Rows from block 6 of the fusion encoder of a small model that answers yes/no questions on an image's attributes, named by matrix and row number. Rows with one number belong to one neuron. Each number is 128 + 24 x the weight over its row's rms, rounded and kept within 0 to 255. All counts start at 0.
After each neuron's rows are labels from the 100 texts, of 14976, where the neuron reaches its highest value: "fires on" is the input token at the peak. Only what is clearly more common there than usual is listed. The data: telescope images of galaxies (Galaxy Zoo DECaLS). In brackets: how many of the 100, against the usual share in percent.
# fc1: MLP up (fusion_encoder.blocks.6.mlp.fc1.weight, 576x192), inputs 0-63
# fc2: MLP down (fusion_encoder.blocks.6.mlp.fc2.weight, 192x576, transposed), outputs 0-63

fc1.233 [ 90 152 161  81 176 136 137 141 153 125 129 134 149 131 146 127 122 130 115 116  73  81  99 143 151 139 128 120 160 149 142 109 125 117 119 140 165 163 166  99 105 131 144 158 168 115 149 118 104  91 119 144 155 128 141 141 134 114 144 101 122 141 113 150]
fc2.233 [159  89  41  98 140 156 127 146 114 125 135 137 159 101 128 140 176 123 125 157 184 160 124 129 178 105 135 103 103  79 112 155 165 152 112 113 133 120 110 126 108 105 108 126 117 162 116 133 151 161 120 136 119 108 125 110 132  92 142 128 134 141 132 144]
fires on: "shape: star or artifact" (81 vs 0.7); "roundness: round" (19 vs 7.5)

fc1.345 [162 126 107 152 129 104 162 101 108 157 162 174 158 105 128 134 116 108 111 133 157 134 138 130  91 129 102 126 134 111 127 156 143  97  85 151 108 127 101 139  97 103 131 161 141 107 150 170 119 147 101 130 143 135 135 100 108 102 168 119 109 105  97 123]
fc2.345 [ 88 132 129 132 135 138 129 101 150 151 146  81 131 122 149  59 174 148 127 119  92 113 172 121 109 110 134 134 129 158 139 126 145 141 161 108 128  91 159  98 103 145 130 158 152 118 116 162 111 113 148  75 117 121 136 147  92 171 114 118 134  69 145 102]
fires on: "merging: none" (43 vs 12); "spiral arms: yes" (21 vs 7.3); "spiral winding: tight" (20 vs 3.2)

fc1.502 [157 142 136 159 128  91 152 135 154 126 154 154 101 157 121 203 147 144 113 148 135 102 129 112  92 147 154 112 131 160 137 146 135  98 162 157 132  89 118 139 124 137 148 131  78 128 142 134 164 103 136 128 110  83 106 123 145 132 125 140  92 175 178  82]
fc2.502 [ 95 157 104 148 142 153 135 108 131 131 104 115 103 103 102  85 117 154 137  96  59 115 125 136 137 120 155 154 117 180 120  87 103  86 138 163 169 129 140 132 155 129 123 122 163  97 142 119 114  79 146 148 118 121 142  87  98 138 105 138 106 116 103 104]
fires on: "merging: none" (100 vs 12)

fc1.167 [127 116 110 138 115 142 135 114  97 178 129 167 136 172  97 141 112 149  96 145 118 151 122 117  76 136 148 147 109 135 148 164 141 102  99 140 135 127 123 111 101 156 146 139 105 124 120 150 129 165 106  94 127 121  84 124 152 143 169 153 112 118 163  76]
fc2.167 [ 43 148 141 142  84 134 113 128 104 128 132 143 108 106 100 135 125 144 135  90 116  91  85 152 142 122 127 101 132 129 133 111 104 148 131 150 166  98 157 136 149 128 125 129 145 104 139 111 151 119 161 136 133 202 105 158 115 105 147  99  75 109 103 151]
fires on: "merging: none" (100 vs 12)

fc1.144 [126 136 147 147 122 130 141 112 169 118 151 131 113 147 167 156 122  84  63 116  92 114 142 136  81  93 110 120 116 165 184 169 164 104 140 137 124 144 133 102 138  92 172 170 144 138 151 183 141  73 135 106 110  74 152  98  97 153 147 134 141 150 123 141]
fc2.144 [138 117  99 119 126 139 144 137 116 131  88 132 139 107 138 139 107 118 124 134 171 118 151 136 131 119 123 112 123 122 102 129 113 132 131 120 125 150 140 118 130 187  96  84 118 110 175 137 124 170 134 103 146 142 137 148 137 127  96 169 102 183 158 128]
fires on: "shape: star or artifact" (100 vs 0.7)

fc1.35 [154 139  88  61 108 157 120 122 146 124  88 129 142 100 143 120 151 124 109 162 143 121 113 150 131 140 159 136 119 128 121 128 164 133 102  93 124 127  78 139 140 126 192 149 125 131  99 145 123 142 108 117 119 135 126  86 151 114 130 185 168 163 131 105]
fc2.35 [146 110  90 136 145 118 133 121 148 153 135 137 144 100 144 142 121 113 122 181 141 139 101 122 111 116 147 122 121 154 138 190 157 171 162  92 161 144 135  97 146 146 143 143 137 128 135 153 144 150 151 136 156 163 104 101  94 100 109 124 152 198 156 153]
fires on: "merging: none" (70 vs 12); "shape: featured or disk" (29 vs 9.6)

fc1.290 [140 123 148 164 147 133 128  90 133 131 142 143 163 163 139 128  96 121 153 116  89 127 140 157  85 116 119 119 140 174 108 104 116 109 159 148 162 105 126 138 124 111 121 102 118 117 151 171 162 146 130 114 116 120 148 128 127 140 133 117 145 167  68 161]
fc2.290 [118 171  97 148 139 120 133 161 133 100 170 120  81 132 135 124 108 177 113  73 117 142  96 129 112  81 151 135 109  90  94 134 130 137 150 143  99 129 137  87  83 128 138  99 132 153 105 157 152 139 127 145 141 179 127 142 153 156 133 109 129 125 138 144]
fires on: "shape: star or artifact" (94 vs 0.7)

fc1.429 [137 147 149 142 160 143  83 109 156 157 150 106  71 108 124 120  66  87  93 120  96 119 169 130 151 189 143 108 142 104 138 114 118 100 138 118 149  88 132 172 122 122 136 108  99 129 154  97 140 115 114 117 162 119 113 165 125 135 134  85  98 104 141  98]
fc2.429 [131 141 142 153 106 106 142  91 152  67 165 103  81  81 140 148 128 140 135  99  72 119 154 126 135 127 106 106 121  89 169 113 148 164 120 154 159 109 145 122 126 110 158 133 114 120 135 153 110 143 162 106 168 104 150 114 137  86 125 144 104  86 133 103]
fires on: "shape: star or artifact" (59 vs 0.7); "spiral winding: tight" (12 vs 3.2); "bulge size: small" (10 vs 3.3)

fc1.482 [118 139  88 123 136 113 134 153 136 114 168 172 112 142 156 143 132 112 117 154 131 145 135 119 116 161 114 161 115 157 123 141  95 106 129 119 107 152 128  84  97  93 156 148 102 156 160 146 143 105 116 127 111  79 120 151 134 176 130 148 136 142 130 114]
fc2.482 [ 98 123 118 175  93 191 144 145 139 136 114 124 137 139  97 162 145 136 125  92 110 114 158 128 106  86 151 140 126 191 111 102 115 102 130 153 108 115 125 126 135 127 105 141 130 138 132 129 135 150 136 152 136 142 138 134 108 154 138 149 120 162 128 134]
fires on: "merging: none" (100 vs 12)

fc1.209 [ 84 133 125 137 151  92 105 134 149 130 128 109 161 129 165 117 129 118 107 114 120 165 115 142 152 128  87 101 149 164 134  93 109 128 150 123 112 115 175 181 109 138 200 153 103 117 120 103 136 127 121 139 130 147 134  79 150  92 156 100 193 164 118 161]
fc2.209 [153 160 125 104  86 163 175 122 137 104 139  93 109 132 122 167 124 170 170 139 120 129 122 119 128 114 122 145  91 150 107 141 133 132 152 161 129 137 136 121 143 137  90 139 122  95 145  80 124 133 130 121  70 132 155  98 182 133 148 133 122 152 126 131]
fires on: "shape: star or artifact" (50 vs 0.7); "shape: featured or disk" (28 vs 9.6); "roundness: cigar-shaped" (22 vs 3.9)