python train.py --image_size=32 --fusion_encoder_width=192 --fusion_encoder_layers=10 --fusion_encoder_qk_norm=true --muon_scale="spectral" --adamw_lr_other_params=0.0011 --weight_decay=0.04
Rows from block 7 of the fusion encoder of a small model that answers yes/no questions on an image's attributes, named by matrix and row number. Rows with one number belong to one neuron. Each number is 500 + 25 x the weight over its row's rms, rounded and kept within 0 to 999. All counts start at 0. Numbers have three digits each.
After each neuron's rows are labels from the 100 texts, of 14976, where the neuron reaches its highest value: "tokens" is the input token at the peak. Only what is clearly more common there than usual is listed. The data: telescope images of galaxies (Galaxy Zoo DECaLS).
# fc1: MLP up (fusion_encoder.blocks.7.mlp.fc1.weight, 576x192), inputs 0-47
# fc2: MLP down (fusion_encoder.blocks.7.mlp.fc2.weight, 192x576, transposed), outputs 0-47

fc1.524:529528518485520494543530512494509496508498533533525525478512525518484498552500496470503535455492509510496534505552523516472486481487487451510505
fc2.524:496539496498493464487509498453521483491497518460533529486462492438536540473524537497491509521490505498507480475457479508520492482506537524444480
tokens: "shape: smooth"; "shape: featured or disk"

fc1.563:504512526529513513482495479526555459497459488495479526574476504497498450504494478506478495475527517495496495488466471507472503486511473465476506
fc2.563:542520486482481537508479489529430443503464489475513468521531501486541516530470556543492516505513478522509513497495500523531486497528504470485520
tokens: "edge-on disk: yes"

fc1.510:488509494466505518472557542486528523484517521514515512444463506515506478519545534477481520502533483539525457502461538509497537522469484523551487
fc2.510:493544503524485496479465477517509498473502495440482478530525522503467491459499460509549444487481513491483517494535476517504489484470527501480539
tokens: "roundness: round"; "edge-on disk: no"; "shape: star or artifact"

fc1.91:503516512489502455512476539476529512500472476519505529465518473481453524471458493491482516551488511435525507510521497535526484535524518528534469
fc2.91:552531473536483504501519472516507500493518470506488515493526507520480470519488537501526430481506477506477487489491538445472529458508491482494466
tokens: "shape: star or artifact"; "bulge size: small"; "bar: weak"; "spiral winding: loose"

fc1.364:523529549505497483543486505554502497481479530493497482493549478501470528488499519500500506536523531486493449509484520504516519492476462494547552
fc2.364:482437519496494503537490487492455466486458513515486482503527476489518497505484455434522516491470502495500503506480490517510502539490490514503539
tokens: "bulge size: small"; "spiral winding: tight"; "bar: weak"

fc1.358:527488508507500531487504476474516502477494468565462502507505499471473481493502498475513516537513505482525476472483483499493497562414480480511553
fc2.358:470481507488464508437465505461467523439545477477494539504479496465482475487504496461492478533475510490507512526502492507534500513498496552524536
tokens: "spiral winding: tight"; "bulge size: small"; "bulge size: moderate"

fc1.218:525531469512470523485507447553500467482544470503523495484522489492514461502522508518497488540501516477509506527452479536505518532529504462517462
fc2.218:526516525526527480505467524512516477496516532468478539464500477470469507484496486527480530497497487475520500474509505533515541506486488480544480
tokens: "spiral arms: no"; "spiral arms: yes"; "bar: no"

fc1.283:510504517495479538530526510523512499464500492511545483514508489476567520540472464481510509506486493504513543505510473482543491507484496476501508
fc2.283:491555541514446523483536523467484509491470467511517533528449475490493495496485533542504534458500455529519521496503486517510495487479501451500475
tokens: "bulge size: moderate"; "bar: no"; "spiral arms: no"

fc1.353:509483502433509521457499531528471495502497479482446485472493489502537493503501488496455462489558516492511450450533474477482481424490493503503539
fc2.353:494508510444522510506540442505512498501539496501480492518494507494491483512532490508486498455493512527459542493553538457487488477523522512506429
tokens: "roundness: round"; "bar: no"; "bulge size: moderate"; "edge-on disk: yes"

fc1.169:529500452490472519473500549489512529437494501521470493513536527487504483468538504512477485486534518483546522540493451512505478500478532527484490
fc2.169:469518510533503500511489471535479495545522493511518476515472504488466511490477513514504514491509512509487506461494519498446466499534488494504526
tokens: "shape: smooth"; "shape: star or artifact"

fc1.489:510497510514463525541518513504512528479476487520517478502481491495582528504519535514520475536476493491508496459490532497513491499544464522535487
fc2.489:546488516509511527506469490572491491492493469528503516490551495517512479522475503496488509484507470476489497462490490474509498489469482443500444
tokens: "spiral winding: tight"; "bar: no"; "bulge size: moderate"; "bulge size: small"

fc1.282:578561481513497523509476498501490464530473521497460495454492454511508486472495497498454495502468480472542500510477475498496505511541534501483492
fc2.282:499547518516500511510480527557543477498451491467509480511508445502477491529500521506531503513480500486504511494490519525485561515490493475497466
tokens: "shape: featured or disk"

fc1.404:489498512507481516485516531492467473522467493518491501501483495515574485485510508480524484519543478475485521472456519490481488495522440495509469
fc2.404:546511489474471529535542518486472454452468510465527512524514426486504473502465537516474527512488496530499516516480467477531486486510489479501523
tokens: "edge-on disk: yes"; "bulge size: moderate"

fc1.429:537469510495491497516466538484516488478467517509511482497554510493491540480485481499539497529505491438482479499521489497503460571535468542527529
fc2.429:517497450500484550535468497525487488487474462473504513500504484537521504531464504517482484521487515500506490514470495470481493477485494444531513
tokens: "bar: no"; "spiral arms: yes"; "bulge size: small"; "bar: strong"

fc1.30:510490478471508537542539519548478470525513493492501464479518486526556508545496462461492517484472451457488535489519517485471474542539469499515497
fc2.30:576513500506484502485487528514490485474455526481517481508512480472497479539470503548498483484458459522546477521495468503522442500490516473498517
tokens: "bulge size: moderate"; "bar: no"; "spiral arms: no"

fc1.529:540481494511530466523470496499521455497472504532501499497525521517559527483515483505506486503487498477482476477489500469442477564516478528532502
fc2.529:528482484489509539509464523536480499504487485477484513469533489503528494510482521529473490527501505497501466494478499478506478468508500494524462
tokens: "bar: strong"; "bar: no"; "bulge size: small"; "bulge size: moderate"

fc1.108:505490488496520509498512502541516481509487520482539501502489452496522520507520505505499495510509473460464468482478535511446513499551448481486489
fc2.108:502539513541477523516492518519458463489492455496495485470484482500506535512448513503524496502443469503521486502468469517510477493489512490464519
tokens: "bulge size: small"; "spiral winding: loose"; "bulge size: none"; "bar: weak"

fc1.306:508519515502559466492509508483500469535522487546519498512484488483554580486529512537462477487534503431502498462494515470456521478471478492502497
fc2.306:532464499494463542490501517514450551486467453528493495474478497462512501492483533510467520529464485491458490479494481490491543456497453474517500
tokens: "merging: merger"; "merging: minor disturbance"; "merging: major disturbance"

fc1.46:501521486543537458525541519433492458483484462493511497470471499516478511542494524530481511491474509505487484501520497493485488500548525533499509
fc2.46:463517496521499553506501509502529507458467495483468505517502470487477490485504507505505488512532497521499514514509491479503488496502493456487507
tokens: "bulge size: small"; "spiral winding: tight"; "bar: weak"; "bulge size: moderate"

fc1.295:538481498526491510457476486515494503511442509503473495558515538496511477465468501536482504499544528493489486477472472506494493473522457479476531
fc2.295:512513479472496527526494538518498433459440491481522492512522455492499533530507542489479547509499452541482492510513513516489477520491487479496499
tokens: "edge-on disk: yes"

fc1.516:498503497445513482482523530522478491484491501510472461498501472503494551474507510483463483479534460504485508492530490533476480551462500495507492
fc2.516:536505493495535499516495474466519512523503479526474515477484496521476527514499533536471507484500491528511493518464509506486448492544496452525517
tokens: "spiral winding: loose"; "edge-on disk: yes"; "shape: star or artifact"; "roundness: cigar-shaped"

fc1.230:548490527475463516494522521469528488522459505522494465530533524520490473508490504461449534497510513521495527461478461524519480483478485490459524
fc2.230:545519507491519486481497528548488479504493502441457492503526535491512512512496522492481551499481477452507497487497477536538508526471506467488493
tokens: "shape: smooth"; "edge-on disk: yes"

fc1.146:516487554534481506487507492493519463471523487530499494484511526513529497518503525530481533477547493480481468453498470444484500561469474476461483
fc2.146:518533507462469545505518546496475469473457485533477484478507480505531515530502537484458499517521496488481480529445538451463486467489492486490526
tokens: "merging: minor disturbance"

fc1.9:479479517483516532488466494475548486497487470521529452493470453512505509487519477536481526512573499490486530540542457481496474545485493461493537
fc2.9:542479510494476533511500480512485452496479477463497476521526486512527516509497531516452487482484515465461526455453455502506520479540502483479503
tokens: "shape: star or artifact"

fc1.465:494489476484496528540530514517502486498486486512515476486480479487546501491520472467492520489521453477506510522481492478466528532497487493517488
fc2.465:569533517464483527490499526482508491436475496503507504510511472472516496517476511522474515499461478525529501500494481483517468511476518476491544
tokens: "bulge size: moderate"; "bar: no"; "bar: weak"; "spiral arms: no"

fc1.99:518501554473516521480483518531539489528486483511510495528493491522517503508487482480462482545480492514497513507483513521479487491517505431504467
fc2.99:508509506463502482467504468511481513495487484499482499481541508495520478517506494519487513502508488506521446482505547512478440470485514472476480
tokens: "roundness: cigar-shaped"; "bulge size: small"

fc1.31:540467485556530507470485499538477522474528514506501497496502486500494457496497523515471520531513515450489521478539501493499493501582492511477500
fc2.31:489550504524498482478507519516486464502432516498501471500509464486503493511485456501534511468488484515521490515472508530499522554493522504479516
tokens: "roundness: round"

fc1.59:525535496540495474569487579510493495534444507536477521518521507509471477541456455474519526508463503475490490500464507528510507558505511466513543
fc2.59:520486522460501471475489495483468486483489522476499515486515507471486482515485507438498477536554480512497530512455473477517503572548471527480522
tokens: "spiral winding: tight"; "spiral winding: medium"; "bulge size: small"; "bulge size: moderate"

fc1.497:547502542517456512521508562457544499494444524547484512481518458475498484453480520512479514535482459465555486501504499514512477525520519533534482
fc2.497:554528484530483506525477471535523490486491475502492518490511491500473484522485517508518454505517505492495482509481526471487514480509481475515470
tokens: "bar: no"; "bulge size: moderate"; "bar: weak"; "shape: star or artifact"

fc1.64:532482551552502524479477507500501513491441497497482507568523545457535464481475519539486499502565517523486492452475480514504494499519461501469514
fc2.64:533529483449501514505487525498449458493481495484511507473507456502483529522493491477533559515489454511475481549478488497505502513514510498474530
tokens: "edge-on disk: yes"; "roundness: round"; "shape: star or artifact"

fc1.127:523500498492530520515507551480511451532482511511529492506505486498577533505494514496490531526477475471517490512504526475450473526521464511539479
fc2.127:566480494496499499505458487535492513489455492478473499472550477521515475500495519512474475524495481473506489487491508481493462450480480481513468
tokens: "bulge size: small"; "bulge size: moderate"; "bar: no"; "spiral winding: medium"

fc1.134:455487515472529491514494519523498507523539489490489484520474514537445489487496451530526521539550539484465518523535595514492485535550506483519491
fc2.134:542526501480464523500505537506493479450471504476531501498519466497502524518448547501484539508461502499525498494474448525534506506480501462460523
tokens: "roundness: cigar-shaped"

fc1.468:465483482474496494505562533487540487494487495488557511486494535493504526498532519459480469511568483513471492479497503495506520509487494508461458
fc2.468:571525525440450511482492533465477523483478499481480523516492444512528477512447517516485502529502475508484483485523509472496473515490470510490523
tokens: "edge-on disk: no"

fc1.175:501542487455490516523568505461508543445498518468488513474508513481514536525528501523531474489530506490497522511546488434508502484451509501525489
fc2.175:446522526503513507493505482452519452542541490475491480527492475518538492484494502526501487460484517506508471467462473552466466490481527502467459
tokens: "roundness: cigar-shaped"; "roundness: in between"

fc1.351:503573454526480510504534452544492458469514455495475519450494498491497508471513481486490500476501482502496480473445500502498516500510495499530507
fc2.351:527494522505507527454490486472504486514471490521513525476509509445494497548466510469519496490471472483516516441532479508549472509481500496491518
tokens: "bar: weak"; "spiral arms: yes"; "bulge size: moderate"; "bulge size: small"

fc1.453:521506486503482476471511505479511521481456487549524515485484489527525515528510523487505511480455474484510479443490476524493544569468509493493504
fc2.453:538544539518466523475471479488529474487496481490477505489489514489461499494510504468493540517514471506533518507468485507519470446500528477509464
tokens: "spiral winding: loose"; "bulge size: small"; "bulge size: none"; "bar: weak"

fc1.355:512490451490549504492513495517458540476470499529520501508503488514524520513504493555476520486489484470498460546495488518480472526482532513495536
fc2.355:489497509477492510520505510513562466466515513462533551532454509537472437466511499524493498494544497533477480517480420467499524462508511501477505
tokens: "merging: minor disturbance"; "shape: featured or disk"; "merging: merger"

fc1.174:493526496474458498488540530494550507471513472517490470488515550481544519490501510477484522543526463536498475492468494514526496474518510492483471
fc2.174:523515558448470509482505495520489494504477499501481530509519504494497507537462513512478573516488456504507509477480539520509496504464477456517485
tokens: "edge-on disk: no"; "spiral arms: yes"

fc1.485:497524500495483524494476506473479463537510511505515472506536479523495508530495488468514522489505516550525487541464481494481486506497467470467493
fc2.485:445514507508494527476548454544544519469534481500520461475501503492538503507506450520497513457499464489504493556465503535471493510528494493526532
tokens: "roundness: in between"; "roundness: round"; "edge-on disk: yes"

fc1.398:488489497530492477462541486507534496514477530532472471454514479515482559503494525513491475497516518511482485448522513503482513507515489527503488
fc2.398:496503493519471474495516488491498466518517499548500499513461506525511479457523510525474560501521480512538537460473488502474428483494483487533476
tokens: "roundness: in between"; "roundness: round"

fc1.422:520509495490511479478515529473504520475525517512495493515494495511488486479501474523497477505526524518472457516479497450472521551542455510504495
fc2.422:502497457511516500499490522527485474500497500500524488501467510484483524505482501514464541529523537481547514527472522507514535547529509509501511
tokens: "spiral arms: yes"; "roundness: cigar-shaped"; "spiral winding: loose"

fc1.305:453511528510476497533461519537468500438542507523501507500481478524494515502462502492472489501468460546489488501526464497505532495508503492486458
fc2.305:501448512492532536470505466516522501544491481497507509450524528511479516493493481494525517513551528447467489508530515512515511468524484457451508
tokens: "roundness: round"

fc1.543:495533458529550453529551530548513497545509500489447499472484507490482533510507490498507538448468503474445511478506552499487524478495498489518540
fc2.543:534525492499548579500485492528527545525455476472494500474524544516518502500485517467481521523547520498508477492523501509496517465478530497516499
tokens: "shape: featured or disk"

fc1.526:467527480508488504487508513540491499454490529518501460506521536508529519541496488529531485520552564508493507503497454508466535511476490512501513
fc2.526:463518538508474517501496492486489483482521464473530495513481500512489506514498511473508489500483465465516514481485503466497488489478521530472512
tokens: "spiral winding: tight"; "bar: weak"; "bar: strong"; "spiral winding: medium"

fc1.539:524489515515510481504486517516489513510523516494491518488555495496505481494497549534479479528494505471534465431524564506470465531496474521522473
fc2.539:542530498472493513515525504516472474502464458477494495453482469502497508503502499452526474494529450471503466507510528499481508504502504481486525
tokens: "roundness: round"

fc1.553:529515505500443486460506474546535508501471502486523493557498496508467495514512522471524506507493490500518494485490522469518470471507468499556531
fc2.553:495502491542472533465491502542441485491464518506489486514525494487475513569493494521512547497434505486522530488540472520540510492457513468494497
tokens: "spiral arms: yes"; "roundness: cigar-shaped"; "spiral winding: tight"

fc1.523:487474499547512517518534509543523482519547502501499482520592515522521511530481487483520537483469508480533488476522487485487534498532518519485520
fc2.523:483481526494483556496534497453477504475529483517487512449513484478516488505459513470475545536528523500493478479509503491529479523475489491509544
tokens: "merging: merger"; "spiral winding: medium"; "bulge size: small"; "spiral winding: tight"

fc1.107:519509511529487524488534536510492457485449490493512509477501516517515493493509531451489501497495460471455469448499481525502537524545499509460449
fc2.107:574529509489478525483503504510490455476450477498504478482542469489500493543456503496491524519498465503512499511491486515500477467515512469484491
tokens: "bar: no"; "spiral arms: no"; "bulge size: moderate"

fc1.492:500519492437515477496517499475476511554512529485488505463479518498461487507514457525471481509530534563459536518536522508474460512549490520473512
fc2.492:511526497556501490545467517541489500504487459507493503522487501459433455514477526555501520501521504490509510481494455511494548468500520465529489
tokens: "merging: minor disturbance"; "merging: merger"

fc1.542:533530484496515484501461483512530485500498562468491517529507488488495474485540433471491507493496527481522488489492489517483507514448518476488537
fc2.542:538512482484472543488513501517448485512517491489489503527494502473516461524474558542474541517514481490519509497485502496547505484466514485538496
tokens: "shape: featured or disk"

fc1.179:471508544491533481501489531513472507511556480494468508522469484466438535530529495462485508476462484474512524460533512503500540516513521512522511
fc2.179:463520500479507490510512532469558494466506549495487481538507450523447476500505490496548495529527497497495484502464489454528527469549513477464495
tokens: "shape: featured or disk"

fc1.476:528513461544525472532479480526461517486524553510490484524516517496491472472493531514472502513531518479509486508514467534489526530538478485533511
fc2.476:459517488551476511496533510478549522490467529488519509452478446521482520509482511463484528495454499500503500511502560471475492520502540525457519
tokens: "merging: none"

fc1.373:525482511475510444500408497477512507466479510508498495485495469471473529483483471491480533555494510490478469498506480493479471548495535492519537
fc2.373:536509465485496528509477446543485516500477492476476544494520519523526480523500551504487462482491516482482484494463488482507535457467472486487485
tokens: "shape: star or artifact"; "bar: no"; "bulge size: moderate"

fc1.350:485487478512523503508519520498536480481518468517464485524507536509477463475471492513474530505494474480506509515530494514473525474479479490486476
fc2.350:515531487459510508476531484529514480528516498457524532465496528536531520523507474474473506478500480502481516522518555490501476497468488492485489
tokens: "spiral winding: tight"; "bulge size: small"; "bulge size: moderate"

fc1.518:523520499535536505458512537475509501519485527492455450505465473512472501521481531468502525520465523493529506511488513510487441544521462513474531
fc2.518:514483518500515520520507515468485529476485452556491513509522499491503501542486458480502489520520503544500518504507476484505488502466450491523509
tokens: "roundness: round"; "shape: star or artifact"; "bar: weak"

fc1.233:529496511524476489503532500468524481457464489526490551495508515482570503487503533503447500502475484475490476460492490504466495517491498519525456
fc2.233:562500499500495497503471476509522500509505473489496532493508509520496475495498518494507457496525490491495477503483529466499485457490487469503465
tokens: "bar: no"; "bulge size: small"; "bar: weak"; "bar: strong"

fc1.51:506502513458456543494509502510505481514490514549501431491494468486524486491486505453477502519522463522551532505480481505527502547509496453503490
fc2.51:566548525494469517496538548482520492449467489487527527496490467502509474539461527524506501479491473511501487505516500474510514507487471498480509
tokens: "bulge size: moderate"; "bar: no"; "shape: star or artifact"

fc1.242:521527559467502510524557528487480508515502495515447542503500513498522508489502552509498501481524461516507509456469512515501531459477488450514474
fc2.242:544473470515527499507519464476494508502489487506488488454554480452507491517461523477497517482497506458514454473552518482497503472488514507472470
tokens: "bulge size: small"; "bar: no"; "bulge size: moderate"; "bar: weak"

fc1.115:503526511502516493530468514527492475528503529497460459501508458481496487487512473520520519496490506456545515581530542547523493538512501467503528
fc2.115:521509476542473479499536485491509496505484482503509527537451507499464441518464507510490486463513496525472552500480507486518462452509459508512490
tokens: "shape: star or artifact"

fc1.374:500497473504512550467544521498499506475480539525478473481499501524524483522516437486516515505510516481501490492486447489474527513512497527486509
fc2.374:473533517554464528478513495512505496495499523488493527521487438477468485513483531456489502474500505459520501494516499493505481531512508500514572
tokens: "merging: minor disturbance"; "merging: merger"

fc1.72:482526506455513468525506527549470481464518498518486505492470502543488534490538475533530555476523500550480490506528503456489496507476517500504556
fc2.72:499487475516509522519520519530504512490478498515512480512503521495487491486485457510533494528513520507509526506537447524544465489500486516472492
tokens: "merging: minor disturbance"; "merging: major disturbance"; "merging: merger"

fc1.575:530522478472489517476452492505487480469467525512440479471494515506547505490512465453485479493500514503546516495474478526514497543473517499494472
fc2.575:479519519527517497491486528473553500472511497476520506515476434434476466494528531505515476474517499515512504488517487504507491479456479445496520
tokens: "shape: featured or disk"

fc1.527:513486495469500480512511469496528504479530452499508467508511499509487524529528533463559479485510481509503517505483460500527532576472482465492502
fc2.527:488500518526433492492502504485489480477519517451483531482486451503504535526504475509503527476484481499503494538466513489478535508517508514476502
tokens: "edge-on disk: no"

fc1.148:515486522501483491530489518523538459479486533538521479513549527509547483467541542497483472511491491507500465487448552554482527511547455541509478
fc2.148:542486504479468504512456484528473514486492439511499515501520487492535488452490502515481494524496474468498498515484482527465478499498496477496500
tokens: "bar: weak"; "bar: strong"; "bulge size: small"

fc1.436:482492494521559484516474473513517519494503489499473541497513444477491529512486498521522533481464526524458487491507490501504533561436503477488521
fc2.436:486488477502515488489495500508532514504490483548528527510506551492462494473523491477489475497584475510498522503505461472478506481534491500483470
tokens: "roundness: round"

fc1.331:533501528513475494498518519483548477513486529501476521463554487491519496438507524486445501516499478462528481455508489531489499505521516494529459
fc2.331:569519505497494491501495470485533493495506467506504533490510504496491482494499496488530461512531461477502472509492549465454475473502486459506458
tokens: "bulge size: small"; "bar: no"; "bar: weak"

fc1.329:463473497516473492505476491513499486495533501492493480490482483560462532507465519490503508538511523501462479467502529489518523537535516453476535
fc2.329:502511503461501498508515507497552536484492476491478499513507474522482516506494504535463528485488467493533517499520508483478485485419488506534509
tokens: "roundness: cigar-shaped"

fc1.559:484498496480535498511520501521504497531562497515518502499464490502494491511467442505497478481484491463493503495561514503466483586526505534492486
fc2.559:540533514476480527498500522496518495448474520469513495525497478489510490550477532524499538483464474504549524486493487522553474508459482467488518
tokens: "roundness: cigar-shaped"; "shape: star or artifact"

fc1.344:475504521497548468486493528473501486513516487493507507513463446482496523459472480511493493499543501494491535481512530496486486505482513493473487
fc2.344:575506547486470516515470516497482498465504513492515518530503454498511514534445530505492539505477484503532505502476496508563507497475514482486538
tokens: "shape: smooth"

fc1.20:522498509484500525532529524548503469531508489534495433499483457481517487508466473454493538515512473485537531500496479477522471529517486490512506
fc2.20:554531514477444518500514537493479494459482501514525513515493478496511471533467515541489521475480469532536516496509495507524480531464472472497522
tokens: "shape: star or artifact"; "bulge size: moderate"; "roundness: round"

fc1.540:519502511502460526492527532474531516487445482513503470493489505477550489507502491476465542498500434507492519473455501501501467467531504501520524
fc2.540:559524527536468515511518502506508476472463509483483527492513489479481478524457511507498532494488507506502489478505507490501517493499507456493478
tokens: "spiral arms: no"; "bar: no"; "bulge size: moderate"

fc1.68:506488497500485479538491546488525467469489526527522483473513472520489503485501485496540538498492479465483545522530497454501483527546468501507493
fc2.68:522540472477488541506487542482480502482497489509494499507480516456497476553459496533492483514495477530500523471464486525532517488503491466513518
tokens: "shape: star or artifact"; "bar: no"

fc1.266:532547509509480538495526535492474485536534517500487533478550504500523467459517486494488496494514501518523484505527516505453513491483478521500499
fc2.266:526475512445532495496544494506488513514463512520463454492541544498480533465515540479512456522524507512495449508512485530500491459545527545465479
tokens: "bar: weak"; "roundness: cigar-shaped"; "spiral winding: loose"; "bulge size: small"

fc1.511:515487506469499515475445477525523525465467495502528520487505474535497502477513487464458464532518531479504473496513502537516508522542505481477482
fc2.511:511492553513454508506458523501533504493497502496499512539526482493482482491514511510526516513499469492545540476527543445498457511452507451550484
tokens: "spiral winding: medium"; "bulge size: small"; "spiral arms: yes"

fc1.140:491494478487525477496484472567483494504500456511525525491551523535444505504515467498469464530482541478501475464469474514520500512551499474518463
fc2.140:531505528491483507512484518470523513500439498473509517509535442448472514509480524499552525520505481525534479536528525472503512521484516478471512
tokens: "roundness: cigar-shaped"; "roundness: round"; "bulge size: small"; "edge-on disk: yes"

fc1.149:477461507482489545496515492556526506496492538530515500483525555527530543499500544495471484483486546527515500451516547471493525478464460502493515
fc2.149:495487492531464521469470479552454516536461521494523509493520497483487507484515533505496513488520532479508464469502479528512495501450536507470499
tokens: "merging: none"

fc1.74:529515528507512512507484479532542450506493483485499495541494503497522456490529446508494490474551505503495514514461458510481472483509489475491537
fc2.74:567500508466479526507467526495493447463465479479538478518507473467555487517462547532478513531499477512520531500472493511529491517489503456490525
tokens: "edge-on disk: yes"

fc1.454:490477473477507486478526499495438521451523516523535495506514529477398496506484495522495480485512482503489485529530476500525509515468502522483493
fc2.454:500522515491482523540500508531557456522525560508507483512525486564461474494523452520512511501513503509512477512522483531495458493517523489482491
tokens: "shape: featured or disk"; "edge-on disk: yes"

fc1.297:460491488523487504488481474552516496498504517455495482505478525509475496494515517479518504495533522509461478481505556495500491485522517503501482
fc2.297:553520520480474535495486527495506495446471504505520511532513446480492506507465517525498549511454488509530505496484472517504488516470501475473543
tokens: "roundness: cigar-shaped"; "roundness: round"

fc1.95:507511519493475502533452556518529491487466502539508514501535489487477518478476490479501527542481472449520486512515512502532476562536498515550469
fc2.95:568506461526506519509521496511503505489513444491485531499493500521503493525457539525511426478490509507493499515476518453481512478511472473504452
tokens: "bulge size: moderate"; "bar: no"; "bar: weak"; "bar: strong"

fc1.200:502472532516454512497518530503482509452543522499504456519509524517523490501486495497484541541499489485479468474479501529496525517503485470491468
fc2.200:526492499470477544503552524514528524502494507507465502472507492529492484489490528526468525518527536534518496537483504462530499474472504463498538
tokens: "merging: minor disturbance"

fc1.96:514528520516483487490507504492522483498507499537494524477519497517509495490504504505493479512522476538522550475507511465529514472526537458516482
fc2.96:517499482495505512517500498531544489532513522477471530476516519502461481519501541532496494464510554450538522460514463472500503532472471496522502
tokens: "spiral arms: yes"; "roundness: cigar-shaped"; "bar: weak"; "bulge size: small"